{
  "model": "contrastive audio-text model",
  "input": "log_mel",
  "encoder_layer_scale_init": 0.1,
  "encoder_num_experts": 64,
  "encoder_positions": "sincos",
  "text_encoder_norm_position": "pre",
  "text_encoder_moe": "expert_choice",
  "text_encoder_num_experts": 4,
  "text_encoder_moe_every": 1,
  "text_encoder_expert_mlp_ratio": 2,
  "text_encoder_shared_expert": false,
  "optimizer": "cautious_adamw",
  "epochs": 125.8,
  "decay_fraction": 0.2
}
Rows from block 4 of the audio encoder of a small contrastive audio-text model, named by matrix and row number. Rows with one number within an expert belong to one neuron, the router's apart. Each number is 128 + 24 x the weight over its row's rms, rounded and kept within 0 to 255. All counts start at 0. Numbers have three digits each. After the name is the row's rms in percent of the matrix's.
Before each expert's rows are labels from the 100 clips, of 14848, where the router gives the expert most weight on average: "responds to" is what is common among them; "peak on" is the class under the peak. Only what is clearly more common there than usual is listed. The data: synthesized solo parts of chorales (CocoChorales). In brackets: how many of the 100, against the usual share in percent.
# router: router (encoder.blocks.4.mlp.router.weight, 64x128), inputs 0-63
# gate: expert gate (encoder.blocks.4.mlp.gate, 64x64x128), inputs 0-63
# up: expert up (encoder.blocks.4.mlp.up, 64x64x128), inputs 0-63
# down: expert down (encoder.blocks.4.mlp.down, 64x128x64, transposed), outputs 0-63

# expert 2
responds to: note A4 (85 vs 8.4); horn (43 vs 6.9); note G#4 (34 vs 9.4); saxophone (28 vs 1.8)
peak on: A4 (75 vs 3.3)
router.2 095:101087137124124147083105114087143134133124141117105120123118145147101176105126155091090140143164138127150132146119132176111096090109146182123136172145136120163099121122127115123119107158164135
gate.3 086:125136100138097110155134179134098116149128135171130118126144129079133086168117138146176116149099134112143145119097138096154130147158107102141110068117136127126199089128159103145136140130100111
up.3 096:092097111144099143119112098089100119149097105140101147129120121119110162109117175090117122105116103109169113151094128153115114091129080147129122120154117112178142122125148116173115122166175131
down.3 102:134118120107149107090137131134139146136093139147128113140091126133143126097126120139132108123125127103130154136126081110117140116082131069147181103121131151164084090130136083151156142050132127
gate.4 130:109094109146102158107120125107120098146100119133121161127123125128102167120105175094095121103119119101173118148106131152133101084130085167147122134141103096159109130115144120152133126179175117
up.4 129:110093108144097156107118128104120104144098116133121157128126132133106170125107173092091126102121119103173123151109129153132101088128088171141122133145102099158109131114145122150131128179179115
down.4 112:119125137149111143176108110126120136112181126101109153144167131123111141151144147118139151147141125144122105118124165144128126139173129190124100159145128103112185124158121183117102098207135124
gate.5 121:111102109145096150119125132113117099152098112140119159119126121139106165115101164092087126105114116111171128143111128153125111087120084168138135133141104098171104130110144129155135142169180124
up.5 125:112101111140104154115119131109127101144102108136124157122128120140108171111100161086081133105122116114171126145120125153127105087118090172132139139143104101164098134114139129146135140168178126
down.5 106:114114145153108141174113108117121129110188124098103152132170120122106136151144148133136141136140141144125104109127158145129128139165122198128101151142118099112191126153122184113101106210145132
gate.6 115:116103140090126120071108095108124156073146122087133089131129138163127157109150119099119162123163119126081110155141096145094109120098160141107149169146144129161118160142103147105101098139141144
up.6 117:115102140089127119075107096112130157073141118089133091127132142167126156113152120097120167125164119128081113155140094146095107118100159142109151170148147130158121166143102148102099096139144151
down.6 111:147152155131169108135115102141144152129161140146141131097131128124094165131179150127109166123145116109141142111173101145068138155096155097135140173137161148151136123144111134114122137136141165
gate.7 076:116102129087113167119164140091142114149120070142116129080102133152146161139121159080121127107114088114153148158152104131082121116130084114143119118138125091142104164122146124143155103159152111
up.7 072:109103109112103171095140144100133112141128113147112146075088153140143165131122170087127130112113122106140177140143127151108092110104089150148119133145112086124114120118148109136184117133146093
down.7 074:109126171121108114154135112108130145117151124130086165150144135118089127151196144154136143150134099141111172164123103147119124133159121130193120123128086086166155130141107156121118112177163124
gate.8 103:101093112139087152118125145107123108149095108139137157119131128140108165107116166086090126098112113106177130149120114157121112092121089162155130131140115099167098133111145124142128126174172126
up.8 101:102092113142088155113130144108121109152094105140138158115128129134112168110119170088089126101109111107175132146119116156120108094115088166151135126138122100168100133117144123142127127175177124
down.8 099:121116140170114142181112110125127132109187113100103161142173124130103149148141142131128143145140120143125110113135152144121131130169137194123103153139120107113188121161122175113102094208143130
gate.9 143:133143081139139120114135103126121097155129158116105126108137112143101134099124143129098112157125164129152167087140166154147117131089114165092104122079145144102126084121156095129183170101157085
up.9 143:114114164118119130148115153144131156101117102150148131152122145106149117164134114132159135101123095123099092166119089096113139127177140085167150121175116111147139168126096159132074094158098168
down.9 115:128140104080130115105119166107105169171117128158169111163111121131166102132141089133116122116119121111112149134110078106135120125175115063089161105152069121141102167090146109117144118124154149
gate.10 085:109105106116103166123136146096132109150089088151139126100138108140125170119104144083099148081112106108166147122128098147112122091111095158152123130147122093170089140135147107143155149170174117
up.10 085:102106114115104166118136150097136111156094084149138130105138102141132170114109147086093147089116105108167156127133093149108122096106093160147123128145122099168087143132141114146150142178175119
down.10 087:120103151165109142158127099118148115109190105117091173137177136123083156158156155142119136139136120144129130113125136138130126143147103186151086146124123107131181103154117170089101117210159107
gate.11 074:098106112098100183112168149093138110151099087116129143088092114144140154131110140072124149119120103124161166144139087155103118108089104139152111117119133104144094148130150113156169133148160121
up.11 071:160165142154152076160084106166126139110138171139134101170164136115117091125151100176141108146129153140097092111116170097149137155166156106113138132137128149110156108123116136106099127101092141
down.11 074:128157092108158139104117139137114095139092139105179103122111126122181099115073097099155099127105136119135111113098140096141122122119142096086135100127135142080095159107142071161147147045088135
gate.12 117:111094112137116155105110116107146086135119108112123150121117127157109171119128155089083130121131131118161114152135126160128100087128102170131124144131086091142090148107147135139115111178180123
up.12 099:140140143102161104124133139137130154099159154124146101135148129116166101134157088152158141152152127152082138106152112108128143163123181102112128137119150153091152122155105123108142137091070147
down.12 113:146125113108152104084138129132138123139083142165145104116100125123135130103113124131111112116117117120128152131135089112118132117069127074134158113110132158153060109118136085122156156048130129
gate.13 121:103101107140089153114131137112129104153097116139134159119132115136110166115099165085088134103117110114180127147122127150131110091118095170142130134135112104166103130106144119149141132175179119
up.13 122:102099105137093155112131137110129103154100114138135154119134119138115168114103164081085133102119115115178130147121124147126107090117091170142137134139110102166102127110142118147138135176177121
down.13 107:118118151161112148176110108128137129108189119101104155141162123130107140158146142132128144140138125145121098102132148145122126133162120192133095154138123103110194121156122178118097103206140117
gate.14 103:118097140087131121073098091101123154075145125092138099141120146160131153111150109103122165122165112128076120148139090140089113119102171140113146168145155127149122161154105136113111105137133151
up.14 109:135158117165121137178158164151132103179108128172123166120126113085135097146106138166139091134094138126173149108113159112157141133147089106153107095101106128111136098113154111146151157110104094
down.14 110:105103106119091146121136145122119101129099113106119120162139125138160085134086103138150091138117142143120112148083150122185114099163110163126118081129103094098131141110141130144131124122115090
gate.15 104:104108085123087140119136115114116123136087120151125152128137115151117161124126144096077134121117140115166145134131146140139116095104101163115123126107141093166112102132142117149188165151174122
up.15 103:103114091127093141119125123109124119139092125137134148125144116156115163124131141083073140130120147115168146132135148141139120096105104169101127126111135087157108108127140116151179173156177128
down.15 104:129105130175118132158131117131147096100179100100114150121153125138082168127123137136132130136144116157108089092128152141118137132143130206131089161126155135105191126150106177124095105198123125
gate.16 083:099098116111079163121140157099133128153077087154147135105138110123127163128115150088103139091112103103163153135136091137113119105105092157158134125131143097181097148135146110145160150170155127
up.16 079:161162134147170097138108090154124133108167167113113113152112140127132079137135108170158119165133152158100105118122164109153143161148164091104116122125124157080173106119112140121112115081095130
down.16 084:130159111082143123114138162129109140151070160125169091111085109133174083098097094123141118110115154120133129150113127116128136119112150068116178098139128147119071147106135088156157143052088145
gate.17 108:116101143094131122077107087106128159073146127084137087143124141167131154112152119097124164121163116134079114154142091145094113119100166144106152169147150131156123156146107138109098096138142153
up.17 108:115103140094130122074110096110129153069148124086131088132123143161129156106156113098121158121159118134074109158147094149096107123101167139108151168148150133150129164143099136108098091138140152
down.17 109:155146153140167101131109101143147160128161138150130134095137128126090162134179149130112164121140114117142145108180103145072138144098158090131135182134153152157133122146110135116128133136134165

# expert 47
responds to: note D#5 (99 vs 9.2); violin (44 vs 14.1); trumpet (26 vs 8.3)
peak on: D#5 (99 vs 3.3)
router.47 087:092103150142136093155126156110107154162123167163151126143117165112138157137130163107141128184118119127122167093090174168144114099158166148122111149138136116140144102119128127111095144128130108
gate.0 081:110128133110104112129139112140143147148097139138134126143126140093098129111130118110164144133118094100093160117116131103115069116152112113152127095127161103125137198184109128120173134144097107
up.0 071:133115130147143139133116113107115093104148108087113132089144103159154131126118131147096125135148158150171104135151134137129195124112137149106153120119107185118118082081147146145097123116152156
down.0 087:122132122095080145135138094117134145166144104161087138120092129137159132082129117154127089115126132124125110112095114135086128103113121088097143108132070174151142145151110090169129128092146120
gate.1 084:092145149096149109158151148155158151136096156115148136147097144109107121100128127113165116145112110098110168105108090096126088143135128105157112095121177115142139162139107118107129122139103098
up.1 081:156108111158104142098099107101095099118159105139106132107156118146142129158124133134086131120144154163142087142146169151131164115123124150094142152138082152113119100122141143148117129124144160
down.1 091:145130134105068145111148101097125153133154109152080108136117122127163162078098133148119099112111125144136109129090133099098140142112142093078158105134053190167122139146102092175145124094143117
gate.2 161:108116128148133119151137147109103130145097141157147088145108168154153143164138161127115132175119111110081112101094175140146148122148162147098121122086158120149155108126117130118113173105137132
up.2 174:148136112121116125107124092145152119109153117096107157124160094115093107098131105139140119082144155149159138165181086120108111125112094106148137117162114140116097163140142139142145082145129141
down.2 131:123144086127058130151124150116109179122082129129105133158169110103157107130136131107138111128131140136116147106130123103111127129122121132142141105121103134162151123099125170139127125112061106
gate.3 062:096147125069114129124126113103151131079090127113117097114134112116138129099107158106110145151098115119114148100143169111103090149167107121152123097152122128121133138131134142146161149148106104
up.3 062:083138137063107133132134115113159131072095117128116096123133115118130148102099165102112144160091120118109160096142170117112090149167090108136122102153141144130145144132130131162157136161101108
down.3 080:122126153119150132112127161125129109126156137134190156139126146118109126187137152119138138123158136117177096118127121130173165123127144171170086156131143083078130103116133125126117141198131171
gate.4 155:114083137134144086133121148099107127139092112162151111135096166122157172153145163106120128178116098109094121099088163136140116126154148131127125118114158124135165129111118120116104164114094117
up.4 151:131171116122122156127146126157156140119160141094118170122136096123114095091114088147141135077136150135151153159152081110127116136102097114136125127137111138121087138135143129130145098147142127
down.4 142:111145098113079133163127141135129168122082119131137150155143129110155093107128127106142113138111134137085167113136096132103109112131095127142128100127135113167122107102129158128144119111080111
gate.5 136:124092142139136077138106127103106120145105109145160110133100159130151162153143151104113119177117095125085112126106173135130129119152150124111134129130140124132169126103099117112108166110126128
up.5 140:115092139122149093143120143099100111129098107159142085133117171138144166156150170105127116181130094103091109114098171148136131118149155152124133123117142111154161119119108118116117163103103119
down.5 140:145106165151186120096147112121130079130171133121126108095124138140113152159127134159111157129138123117156094139129155112155151139127159123120136152132133144095138150153128101107098128136171148
gate.6 063:115107124100119096149140112167134120153183113126112172123118144113122155092093101144165084128123126151119116142141100082117110090109115121191146128123100172116091139146122120189135103119115122
up.6 057:130105118078136122111147132078155163113181112116164172074102120137159130131117106123118140132112132173141091112108115097141099129090143101145117163135117181116097102114120089173155137135135115
down.6 063:103118104089116145161116149120122167136149145087141132142125126139132105119137124106078170153087142134087107150100141144146139124139119105032091108129100159101096134102100127117118103127116101
gate.7 047:167113107109128111139123098158136118069158129110106147134111115135125107142148133110142171137139153149129147180148129133137133167145138159145159127138120094139102149149137145077126109116149160
up.7 047:191164172104158145138131152154128107102187097062137177123106116149135123139134107118124154132135116130098110153124090122108139138132154170155114110145141058133132133099162137090095053138136133
down.7 047:121121126085133112110139093119148108115163142157135140127057132146143109139143163197118119142146056112114117123118129137123143139115108140130155096124118117105095116131118132106145114142180161
gate.8 067:134165073104142140122146126156101131130095160103105132126157154128132147133096102115115131126136105098119128124150105153142171109125165203187094124123164063113127101099137129108121126133135130
up.8 067:145116110113158143167138130154110119159104119141143147103117141136141142093107107124117089122110100087144131151140113134139151120120128163182121110135117086115116082105095140100123123144162121
down.8 060:109066138161130098147140139089104126124134106140147190132135131125111118136150106095128137138135131149107107102112130148136107105098121113081159186121170123162079157124134150145145115135102131
gate.9 139:126109138147137096166121138106103116143112137159151105150110175127141170158127173110114123181129109100083123112107162150145125125161148138130128123108141109144169137127123144104075160124114139
up.9 141:121146113102114168090128117144156137111151123086108150110145082118118088096117079141132139083122144147179130143163099118110137136115103115125124118161117154100095123125125117139172089145147129
down.9 137:123135112127052127161116148138132184113069134143109151142150122097157113106141135098134088141122136137093176114118116116103125112139107118131138105140141124172115132110109155140142127103076096
gate.10 154:121090146141128077145124128092105121127080113145159101141115159125142170148136170102111127178120104109096104098099169140136118121146153143130121116129145126145165123112120122123100163119101122
up.10 155:120093146142132076142126130094103118124081111149159107144110158119146167151136169102118125180118105114094105095098167140138119122145153142127123117131143123145168124111114120125103161119101119
down.10 142:128113159147185116091138117125132070121176136107141105093118135144108154169138149143119155134146126111163099141117163118164140150120156134138116159127128133089134148142129106113107135155165152
gate.11 126:133125117107137142165142152127117118142105166155125109122110164208137116147122148112102141150119115119084131119115144153126124136156155160096120107080142105175127122133126128115132160095183128
up.11 111:141113129133094100096124105130137116111150088121131164116164088082100123121144121146143133095166142125163117142146102116123120112106088089160141121176110140108126167147146142132110090139093139
down.11 111:124157095121092108161120176125123170131084124110119154140170122083166102127124122091152107122115154122147142120116129087105113148156126136143159091123088127144124112066142159143127132127063093
gate.12 083:140132159143143125149138094132154131112163133094125137143120089202104085131124107106123117126144132110167154160131103128142147129110117105094170117153110098153078114133110130144137120120192153
up.12 084:162131132167131126131129151143127092127166149081138196118109107174132089121121089139096160092150107111127102163129108135146127123123127142101125111119131099129089121079134142087098086122168143
down.12 087:130122137129180125117120145134114112121142124134183143122108147141130140173122124125135167129129124115173123156099131143152119142114160187116107153119121125074106109083160092111141114198104116
gate.13 125:136114124098135118138143141121125136153085163171146105138108163105123173150121164091141135165107109086077149117128146145125125135169148159152109121123152104123171172145123138100118169147080098
up.13 123:120150113150123145129112124119145119107160100076103142117148095146140079109123079152107133086138130143195105149146114132137125125109109115114145117139106154129083085112135132137101088124182155
down.13 128:133137114091039138164105140121135179130104114139086131146135123115137088107119142133141078116098132161101156101109138116092147126140110087125132085131090146171131120123118133132146131096123096
gate.14 085:128144129109165138142110167127130129146132150138124144146081132126166128157108125103120133128145123107120167122083153131147127135159138183115099153115129080100152107112114119111136162157119092
up.14 089:116098112079148150073111126107176148127114124121127156097127090117146150102110115106107118106128093116149152112125090135122126124116113129143144157169108127117118074103088078125143129121097106
down.14 084:127133118138141141128121174132112109133121117139159145170211115108120107160102133146125091132139128108136137123147128127150185127120150136162132128126160071109119138090145206110145157152090112

# expert 33
responds to: note G5 (100 vs 6.4); violin (38 vs 14.1); trumpet (33 vs 8.3)
peak on: G5 (100 vs 2.4)
router.33 091:105109113166157087089104118126089160128106155148152129111094139112169117130163142167145164173135139162147133084130127131105105109157184124156097150142133090107141097150115108098116120094161133
gate.0 094:142152119134116152157111152127148102153128137125133136074095113089113142161089125129151102128132127136149156144089170150148134146114099160141145086126110135121119151107184138134103119164179111
up.0 107:154142152075114149170141135127143123130148124111102134166183134133078139105095126082125104113115117095098138146118112130137160134108074150102162120129113153154118159117129147133136130163092134
down.0 105:123125138157156127129122111136118135133121124102135111093173136142110112127182137120149150133134166139100154130164117132133107129110133131144081129123162105099134099175140113160128127088077109
gate.1 089:113139142133145086116091129128105108090090147157173125132089132128161129136162146145143143155130115169187112091151116138127098104155160118125119178107122094117099115145114121123162123117148138
up.1 078:144118117126101172151165128133154146168163107103088137121168134128100129125105108115126108099127136096069147167107136121130161153102092142130143068138121151138157147112139141137105141138098126
down.1 103:128168101102103126134130141132124114141076145110114137150107108112160158089081141131117099143113093126168097122128127102143134122116094171114164160101085152173087114116129139098166113109153113
gate.2 095:130151115137123151160150147130132096160129139120129159102107125096098138142073121136165093121134106134138171142093189128124132138104122162152141090111093142122117144113170132146114117148177111
up.2 133:153156175096115146128128137120150133106175124112114112165176128136091127107109135080099110129127123080096125150135112145153170138120078134082157123145129155160132159105119154137132143163092171
down.2 128:119120126149158132103120114118128126140122119112118083109149139139116120133176135120144156140111181119130145126177102122118099122122126149123065149134158110097144071193124120160141124103104109
gate.3 117:108121122141154078113096112132089122102095135144148115110082113134163121135160144158125161140134114157174101103149110129113093105142172106146110169123128098130114103142097110106137112100153112
up.3 103:147134134116106179143158143127165131153162119112105137144177145116094134120098111100128090115124141094081155154107147127142161151112089150109149081134129154130139150115161146150118145157102144
down.3 113:132156096104108133135139154130136115134089139110135144146092116114156171098078138109113094129124089121154096116111134094148139124122094160125170153114086146167086127094126131085150110136156134
gate.4 100:112081096157141089106111141099130108134112142179154086107112118141170156182167142139131164130107139159191124104142101138107102126131131130141101170142126105099120102130102130126168148110139108
up.4 085:123096089153150092093118143086137113144116151186137101086114106131159150181160146131117169136097131154197126106143089135108110123127135127131113180154122118093126105113096128116152142124146107
down.4 094:112091143113162127097124104127138108134178111139110118102146133156104116174178108118144173141151171139072159120107106164099091125134160133105089103143130107064159148155103114154106137110121104
gate.5 138:112093100163147109081118099121102141134092095136146103125113152143170118131162131180127142142124128149121092097154118106096102101147170094160100137113163103116142102152101106107126108098132130
up.5 124:146159153092112148172140166131156113125161161121107150129140103111088136126089124078125114111128132104136163162106132156163158155107089160098153121140091160136114156104161147142131144165130126
down.5 102:150141080089110138141138142131129119135120127124139146135084121128142151118094121083105121120136120122151126119110134119138135148124106149115156141127085140170110168089126139073124134139199141
gate.6 123:116106110164149096094107082136090156116091101128146110138100129138164112117169128172122154146137126151134091094152121111102097103147176102157108152117158099120139099150095109102130111097140134
up.6 109:113102104165151096097108086140080149124088106132142114124098127136160113115161131175133146139134119157138096092143125110104100107150176108168107145107157098115135101152100104099130115098147127
down.6 103:110105169160144118123123107128132148121150122136112109115172148132105089144166128168149151128124150134104141136147120148116119118130155101136092117125175116095143104170138118181121141113072117
gate.7 095:111134154127171093130095110145102119099101118135148138151088147141156127116162121153120142133140127148135092095150110112096094095146169104146109180111132097159102097164121104107168103083139137
up.7 082:147128120129097156117169139105162143138156136124124111116175122126105138120108121096119133119121131091120166158114131132145142159115075139100142069153126167102173139100147136153094163152107137
down.7 104:117159088091126126136128139144119115150094136116123151137105099123156173100093134098118105149124098143144100111127118108126136119106100181116175175104069157160100150110110145075158116151153112
gate.8 151:108101110157153102091111090123099148125096095125150105132107146146172117118165126175127138139130123155119089093151116105094096098149175095155098145106156100123131095156101106108131109090127128
up.8 137:147159149098104155163146166131159110131165157126105148127154111110087136136089131081127115119128132099133165164109136153161161159109081158095160113153100155133125162097151152150125149166127133
down.8 107:144140084087108136135140146131129115138118125115138137135089111135144159125100132081106114121140114120149126118110131113135142143123109155112165143128078141163114160091121146077135123143194131
gate.9 117:106106121161148097096110091147084146117094107133151111143089132137165105113165135176134141147144116153134106091145119118103104104150181101161110160107149096125142098153102102106140117093144129
up.9 101:151147132099107157164148163114164108143162153124107142117161128119090147141089122082129112104111141105119157163106134141154158158108076157103142092143102160127118158103156151155114142159107124
down.9 104:141154086083116129133135147135130116135104130115137136150084112126148166110091135092103106132136105122152110117113132116138133134123108159114157151111084146161108145095117138075142117135178139
gate.10 061:122094130118109167149141100131137111125190095070118195129127132095116108101111093127164073108140144138091140149132182116137152127107117145097134089103129139136124149147168134153124157135133119
up.10 070:147130131099129168159149124122150129148144104107095142139185141127084150106103107117137078127122143112059137151113140115128165148128099139133152078120133170131133149131143142119123106159093147
down.10 084:127097149122156131117128089142136142139179117126121118101178137141104116159181132122127161139147181130055171123132099152114108137131147100129092090133140120085171139147116132160101128119123115
gate.11 084:116141147096128118154110157091148096120152141104155140092103092143121150128116123101130142138181116101145160129111141132142128132123128146083149119148095137138107162099145121142096142162147154
up.11 123:146150144110092157160143148134159112136153141124105145137160124097084113131093136082141106113110129113132156158111127151158161159111068157110154090129103152140127160126163142151123149160128124
down.11 104:133124135146158129104120114129128144135121124117116104122161139137105098133159129158150127137110138128110124144156111147134125119125142117121085105124178103084128104157126113158135118095059107
gate.12 057:161141129090143163121151155086163124147174144127125137116140097135095154137096128088110132134138136085131171132064135135151150166115109145108163106142102154132135170116139131105138148174149151
up.12 058:145111123139091168180156131124171147147145115142108150106182138104093143132107119102150108104108140129088124146117176112122151145104071150140143077110135166111125144120145145153112130141100099
down.12 078:116109138160118122142120108142115171133168117132143133111157132115080070149190117154131171132137155149075159114128140149142112138162138082160092099123167108104140123160140129164113129099083120
gate.13 097:127155128138118148170146151138129091163120140122122159101109122094096133151073126138163095112132107134143175149098182139136125137108120161153138092113090143128116148108163137144113123145180103
up.13 137:106100086164144111130131119131109120152080127147146140090084119126166130155144120178157148120130133174158125111122144112100088120140180125175101133113127103100128096151133106116122106095168090
down.13 129:135135119100095127152136142142129127115134141148136176153097120116130134128093119136109109123141082137126118126078154134139155137139128105133185108125097148161122179063128140100114133149159148
gate.14 124:103135136141145079120088113134095123092103153145158115129087117133160118126167142146135162145140120153179109103153103125115099109142166113138104189117125099134111100149099109116148116100145120
up.14 105:109136124136144086124086124134092107099102162150154121124082114129157128136157154144128160147143109159184116102142112140113098107145158114141107189128120102137109108144104106118149120103155118
down.14 116:123100160146140129127115101126125142124182119141137121098163158139106096165185113123131160115146170130092161125134137155119112135138169089138094099150170104088162138152124120169099152125112124

# expert 25
responds to: note D#5 (62 vs 9.2)
peak on: D#5 (62 vs 3.3)
router.25 098:085120127170144123118135163115108169164134160165150150147127158135138138127166131107126130178138131158131164110098165151135149103154169152112123148141121118140139111118090121104075134134142138
gate.0 093:116088114147090106129111148128120164133141124153120111083116132140135148139181140135123127123105122149082123132137117093139131127100106116140156171145133096136150141132097153122127082184158144
up.0 085:142182154104156141134144132119120149122116108154130112169149146086164113142115125121154132132153165133143179097124114161090106108135127137143142063132133147147133137146113115143148163078098147
down.0 088:103127137124115122110126096132116169109110128128144145163118121111129103120130144138138133155106132119138127120128109096154172134156149123093174088106118128153128117119116108122164110154166158
gate.1 089:081122085099110109159121150143101130147138151172102104101154104114129141166128130156141110132128155126131114140099166142133135131120112141103083167132152130124177111149116098162142132145074092
up.1 078:117125119071141129152115140126102153132126163188137110125142111137116151160129146088121147125147122137145107154128150166126108116138104164103102137129153098139137162135107132125124123155120135
down.1 084:147115127087154146130124118112129097157103102117126105109127115131118126103107126129106136117101125143153125110125141184134085128099122165198097156120150167103132140129135150099126130101153120
gate.2 111:109105164159103128160121132134126171125127178111174116139115169109138111114151137106098101129135116163088111136152164114129162143148159138104127189100171058122132113137104133091119121153151141
up.2 120:142152152074135130153135107138124119110123123127095105170186119139129110117116130178118147146187148085111152151144121142096123141144160124159124113124141127131102132155121128119157176067073126
down.2 118:129130143131103165128129130125122159114100093121083160143130116100109130126103153110114118114138132136129110123097167091154149130158133168124138097124147132189129059130136132120142141124185137
gate.3 113:143130139095144129145111143139124091127160139129132155136143099181109126097130163106116145140196112094150154183124163139121142164141135120120144079120096146139064140128121134126157127112146155
up.3 118:154124158136132127153097138142118089118163135074136161123116120175104093081136153103104134135177115118117117170171157123125157163133140104117160110132083143111060139098110143113138106135167152
down.3 119:133119134182133171108115141122109174120091097110091120143140130129116143160133160105094131118123135160150092110090156096159178123168143102107134096128163102130190126128112113158129165110163107
gate.4 153:095109111087093125125118157111098169153162164183152105102127108148121163176121143112130129120081123118155175135098124157106127107115086119087110106162142131174128121127112079173145119145145117
up.4 149:106133139084123117147130110120089169126148168164159068142121150157166154169120160131123125136091120103113154145124146132120134109139130149090082084119163099162165093174100113143153145125095126
down.4 145:127122117110167115128118131126156133163155127149163098116163136138135120136157108165137138126106166100167178142164101147101141165077127086169104111160130111096122131113133121142119125113082132
gate.5 099:134134147115125125159128087131120115094127109119098109143178138141141128096124143157122132150161110116085136153108155094113166173125152130149128099094135125130110125157096154119158151066074104
up.5 100:138133152129137121184122114136130134092124102085113127125138148144158112098133138098124132138153112143065120160142160087115185170145146143125146147112162082120148136154095132077140128105114116
down.5 101:137122154143088157111114133128114163138097104127085156133126137117111171145107159080110126136140117155142096136086147093160147129156125171139144123102172135163138084138110129130139160121165125
gate.6 099:104145115135124149140097095125094156135140164170128079135158136078122165118154145161122137110135107144170137134125123133157094158145115118125121126114167143182124098114112077160183144139087135
up.6 097:145112150116138116112161149139158102120116103084133167118098121178130098122115111097137117155127147126090118110134133137094155101120164141131144139151077110076132151139154171105081116122173119
down.6 118:115126152167105142131113137124147100088145142074118188134147108123145142111103128112093120138138110133058083139127159090140143121156145194115123146118081153085111162113117158108110136193103135
gate.7 116:098106132117109111136106140124116180134124136163155096094113120125114136138177140113100121141115124146106136117160094148138112082123111096115140113166131120141136141122096147120157146166155161
up.7 109:128119129129126126135120175115143206134151130152177128115124114139119136139152121067112124144152136164146147134130097163116133089114109103098127127172143114159146137106110100104138154149184147
down.7 110:109102125109156118114131131129131122108138105108152154110099124159081115131168132142126164128115186109226181114133145115094118127150143091141102123144138139123110127132118108177124134086116137
gate.8 110:109165144098133111151103140136120170130088127163130129105109115157116126139190147099120129161152168163115147112156130167127108102119143115109131115145127141128145111124108135116151151151151163
up.8 109:114135123119137135128127144104150155148158135168168110127090134139107149145155127080112124150128116156102129124138090133143106116122109077107123107177148103142152172127099093138163144133156145
down.8 094:085087116113135113137126130113145117114155124134154150137109149132122123146143131127135158119130213104192178122146114123093111099138126087191094093142138131132113107165115131150140122074126125
gate.9 130:105131102111125128127087129117091158127135168181130099133151119091147159150138149120097135119113094120170166162112133149130103118120096112097108098129156130177144127122084090154174127129107130
up.9 130:158116145139134116124169124139169089134116080079143157110103143162112109104118109138154125134143151124083095091159117115117144139132137149157153164129105113072104135130171161109076130139149136
down.9 144:126141130181102146134129115134139120082143150081115178127119122117138143114107136102114123145124106129062092129113151094146141116162140180109141133111097152113109149123121189103098149206124140
gate.10 093:149135091124116128132104059145091092146139131137079165069143123121116166133113120143136111121128121157146128140148138098126135133083093126147164111143129141121096132121120157162139133092136127
up.10 082:133134133100131141112153157100133133129091114121153058147107110085134121113127143125142115093111121110112099117122139149145122114159129158138112157141132091132173130133143098084111113205105118
down.10 086:082139107099083122117150115120133124144128145126121185149100113117127110136094147137132123116106159104138109111164109072101178113156128144140132130124110145165117094134163109163150113141152158
gate.11 061:115110109117121119077161134134131133158162089139140148123170105145098140128119119129157112113134125110129120163096126126141132127139100141106121155109104121116107149116165074126154134128128088
up.11 066:111117121098136111152134128144134121143116127145120116153088110084133112132134164160150166126120133112100126127127153116155100125179154132125106155080144092092171104182165124084100152142092103
down.11 058:116152105138125120144154150156158128130129094144152112102158126171112094135200124169089126117131173098151132162148183137143160173128145109146135119149120103124131124098146177147142111117099140
gate.12 069:137163151139141143156140134159153079162055112137104143143162162141120133097102132139145134109088116153137135143112155144131078129160143162108149113090078073120135149147130167131133134153127153
up.12 066:153124169106097073134136141155135107145119120159112085110075120142133109120125134164174144100101137104088143148131101145111092141108116141139151139106121117132156171137160146080121095114125123
down.12 075:122141120065109118108122130108136107129115124087112089111087114141096119126096116134112129118118151123159155139088160171126057128161130126117135074128162125133139138152121135141127113123141119
gate.13 102:113124144103140123166136133157115107116158165114112146139139132174131125105103151126122130149164102096120150171114180145122149149133139131119130099095111125148102118155127134111184151070131134
up.13 099:118127095114116143105146127110137165150111119204142088139140098084121163179124118165160130098093163118167150124076091151125095095134102142129102115144169118135159132135130102162103120136095114
down.13 107:124131133112125079151140120119143086116159138137153146111114137138128123108123089150175106122119102097123147130170106139076082124094118134152145160132106133127082144132157148120126114157085156
gate.14 101:111125102086092086108138150107111153120164132175175097085136103161149150132181127107096094119129117140153125130104112167106143109105132106126114157151134115133143165104121109156160150149140136
up.14 099:113116100095082095108115154095113161121152121182152101096132093155134155145189136108093096118119116136160106130112113147105137124097132103127117133148123113132134174094124109131152146143135139
down.14 101:144122132179157130107108109138114121112150097101097108129141134133097128109136126142138166115132132138197180089154127173095089131093133159176093128140155147093150119197119151164119140145121122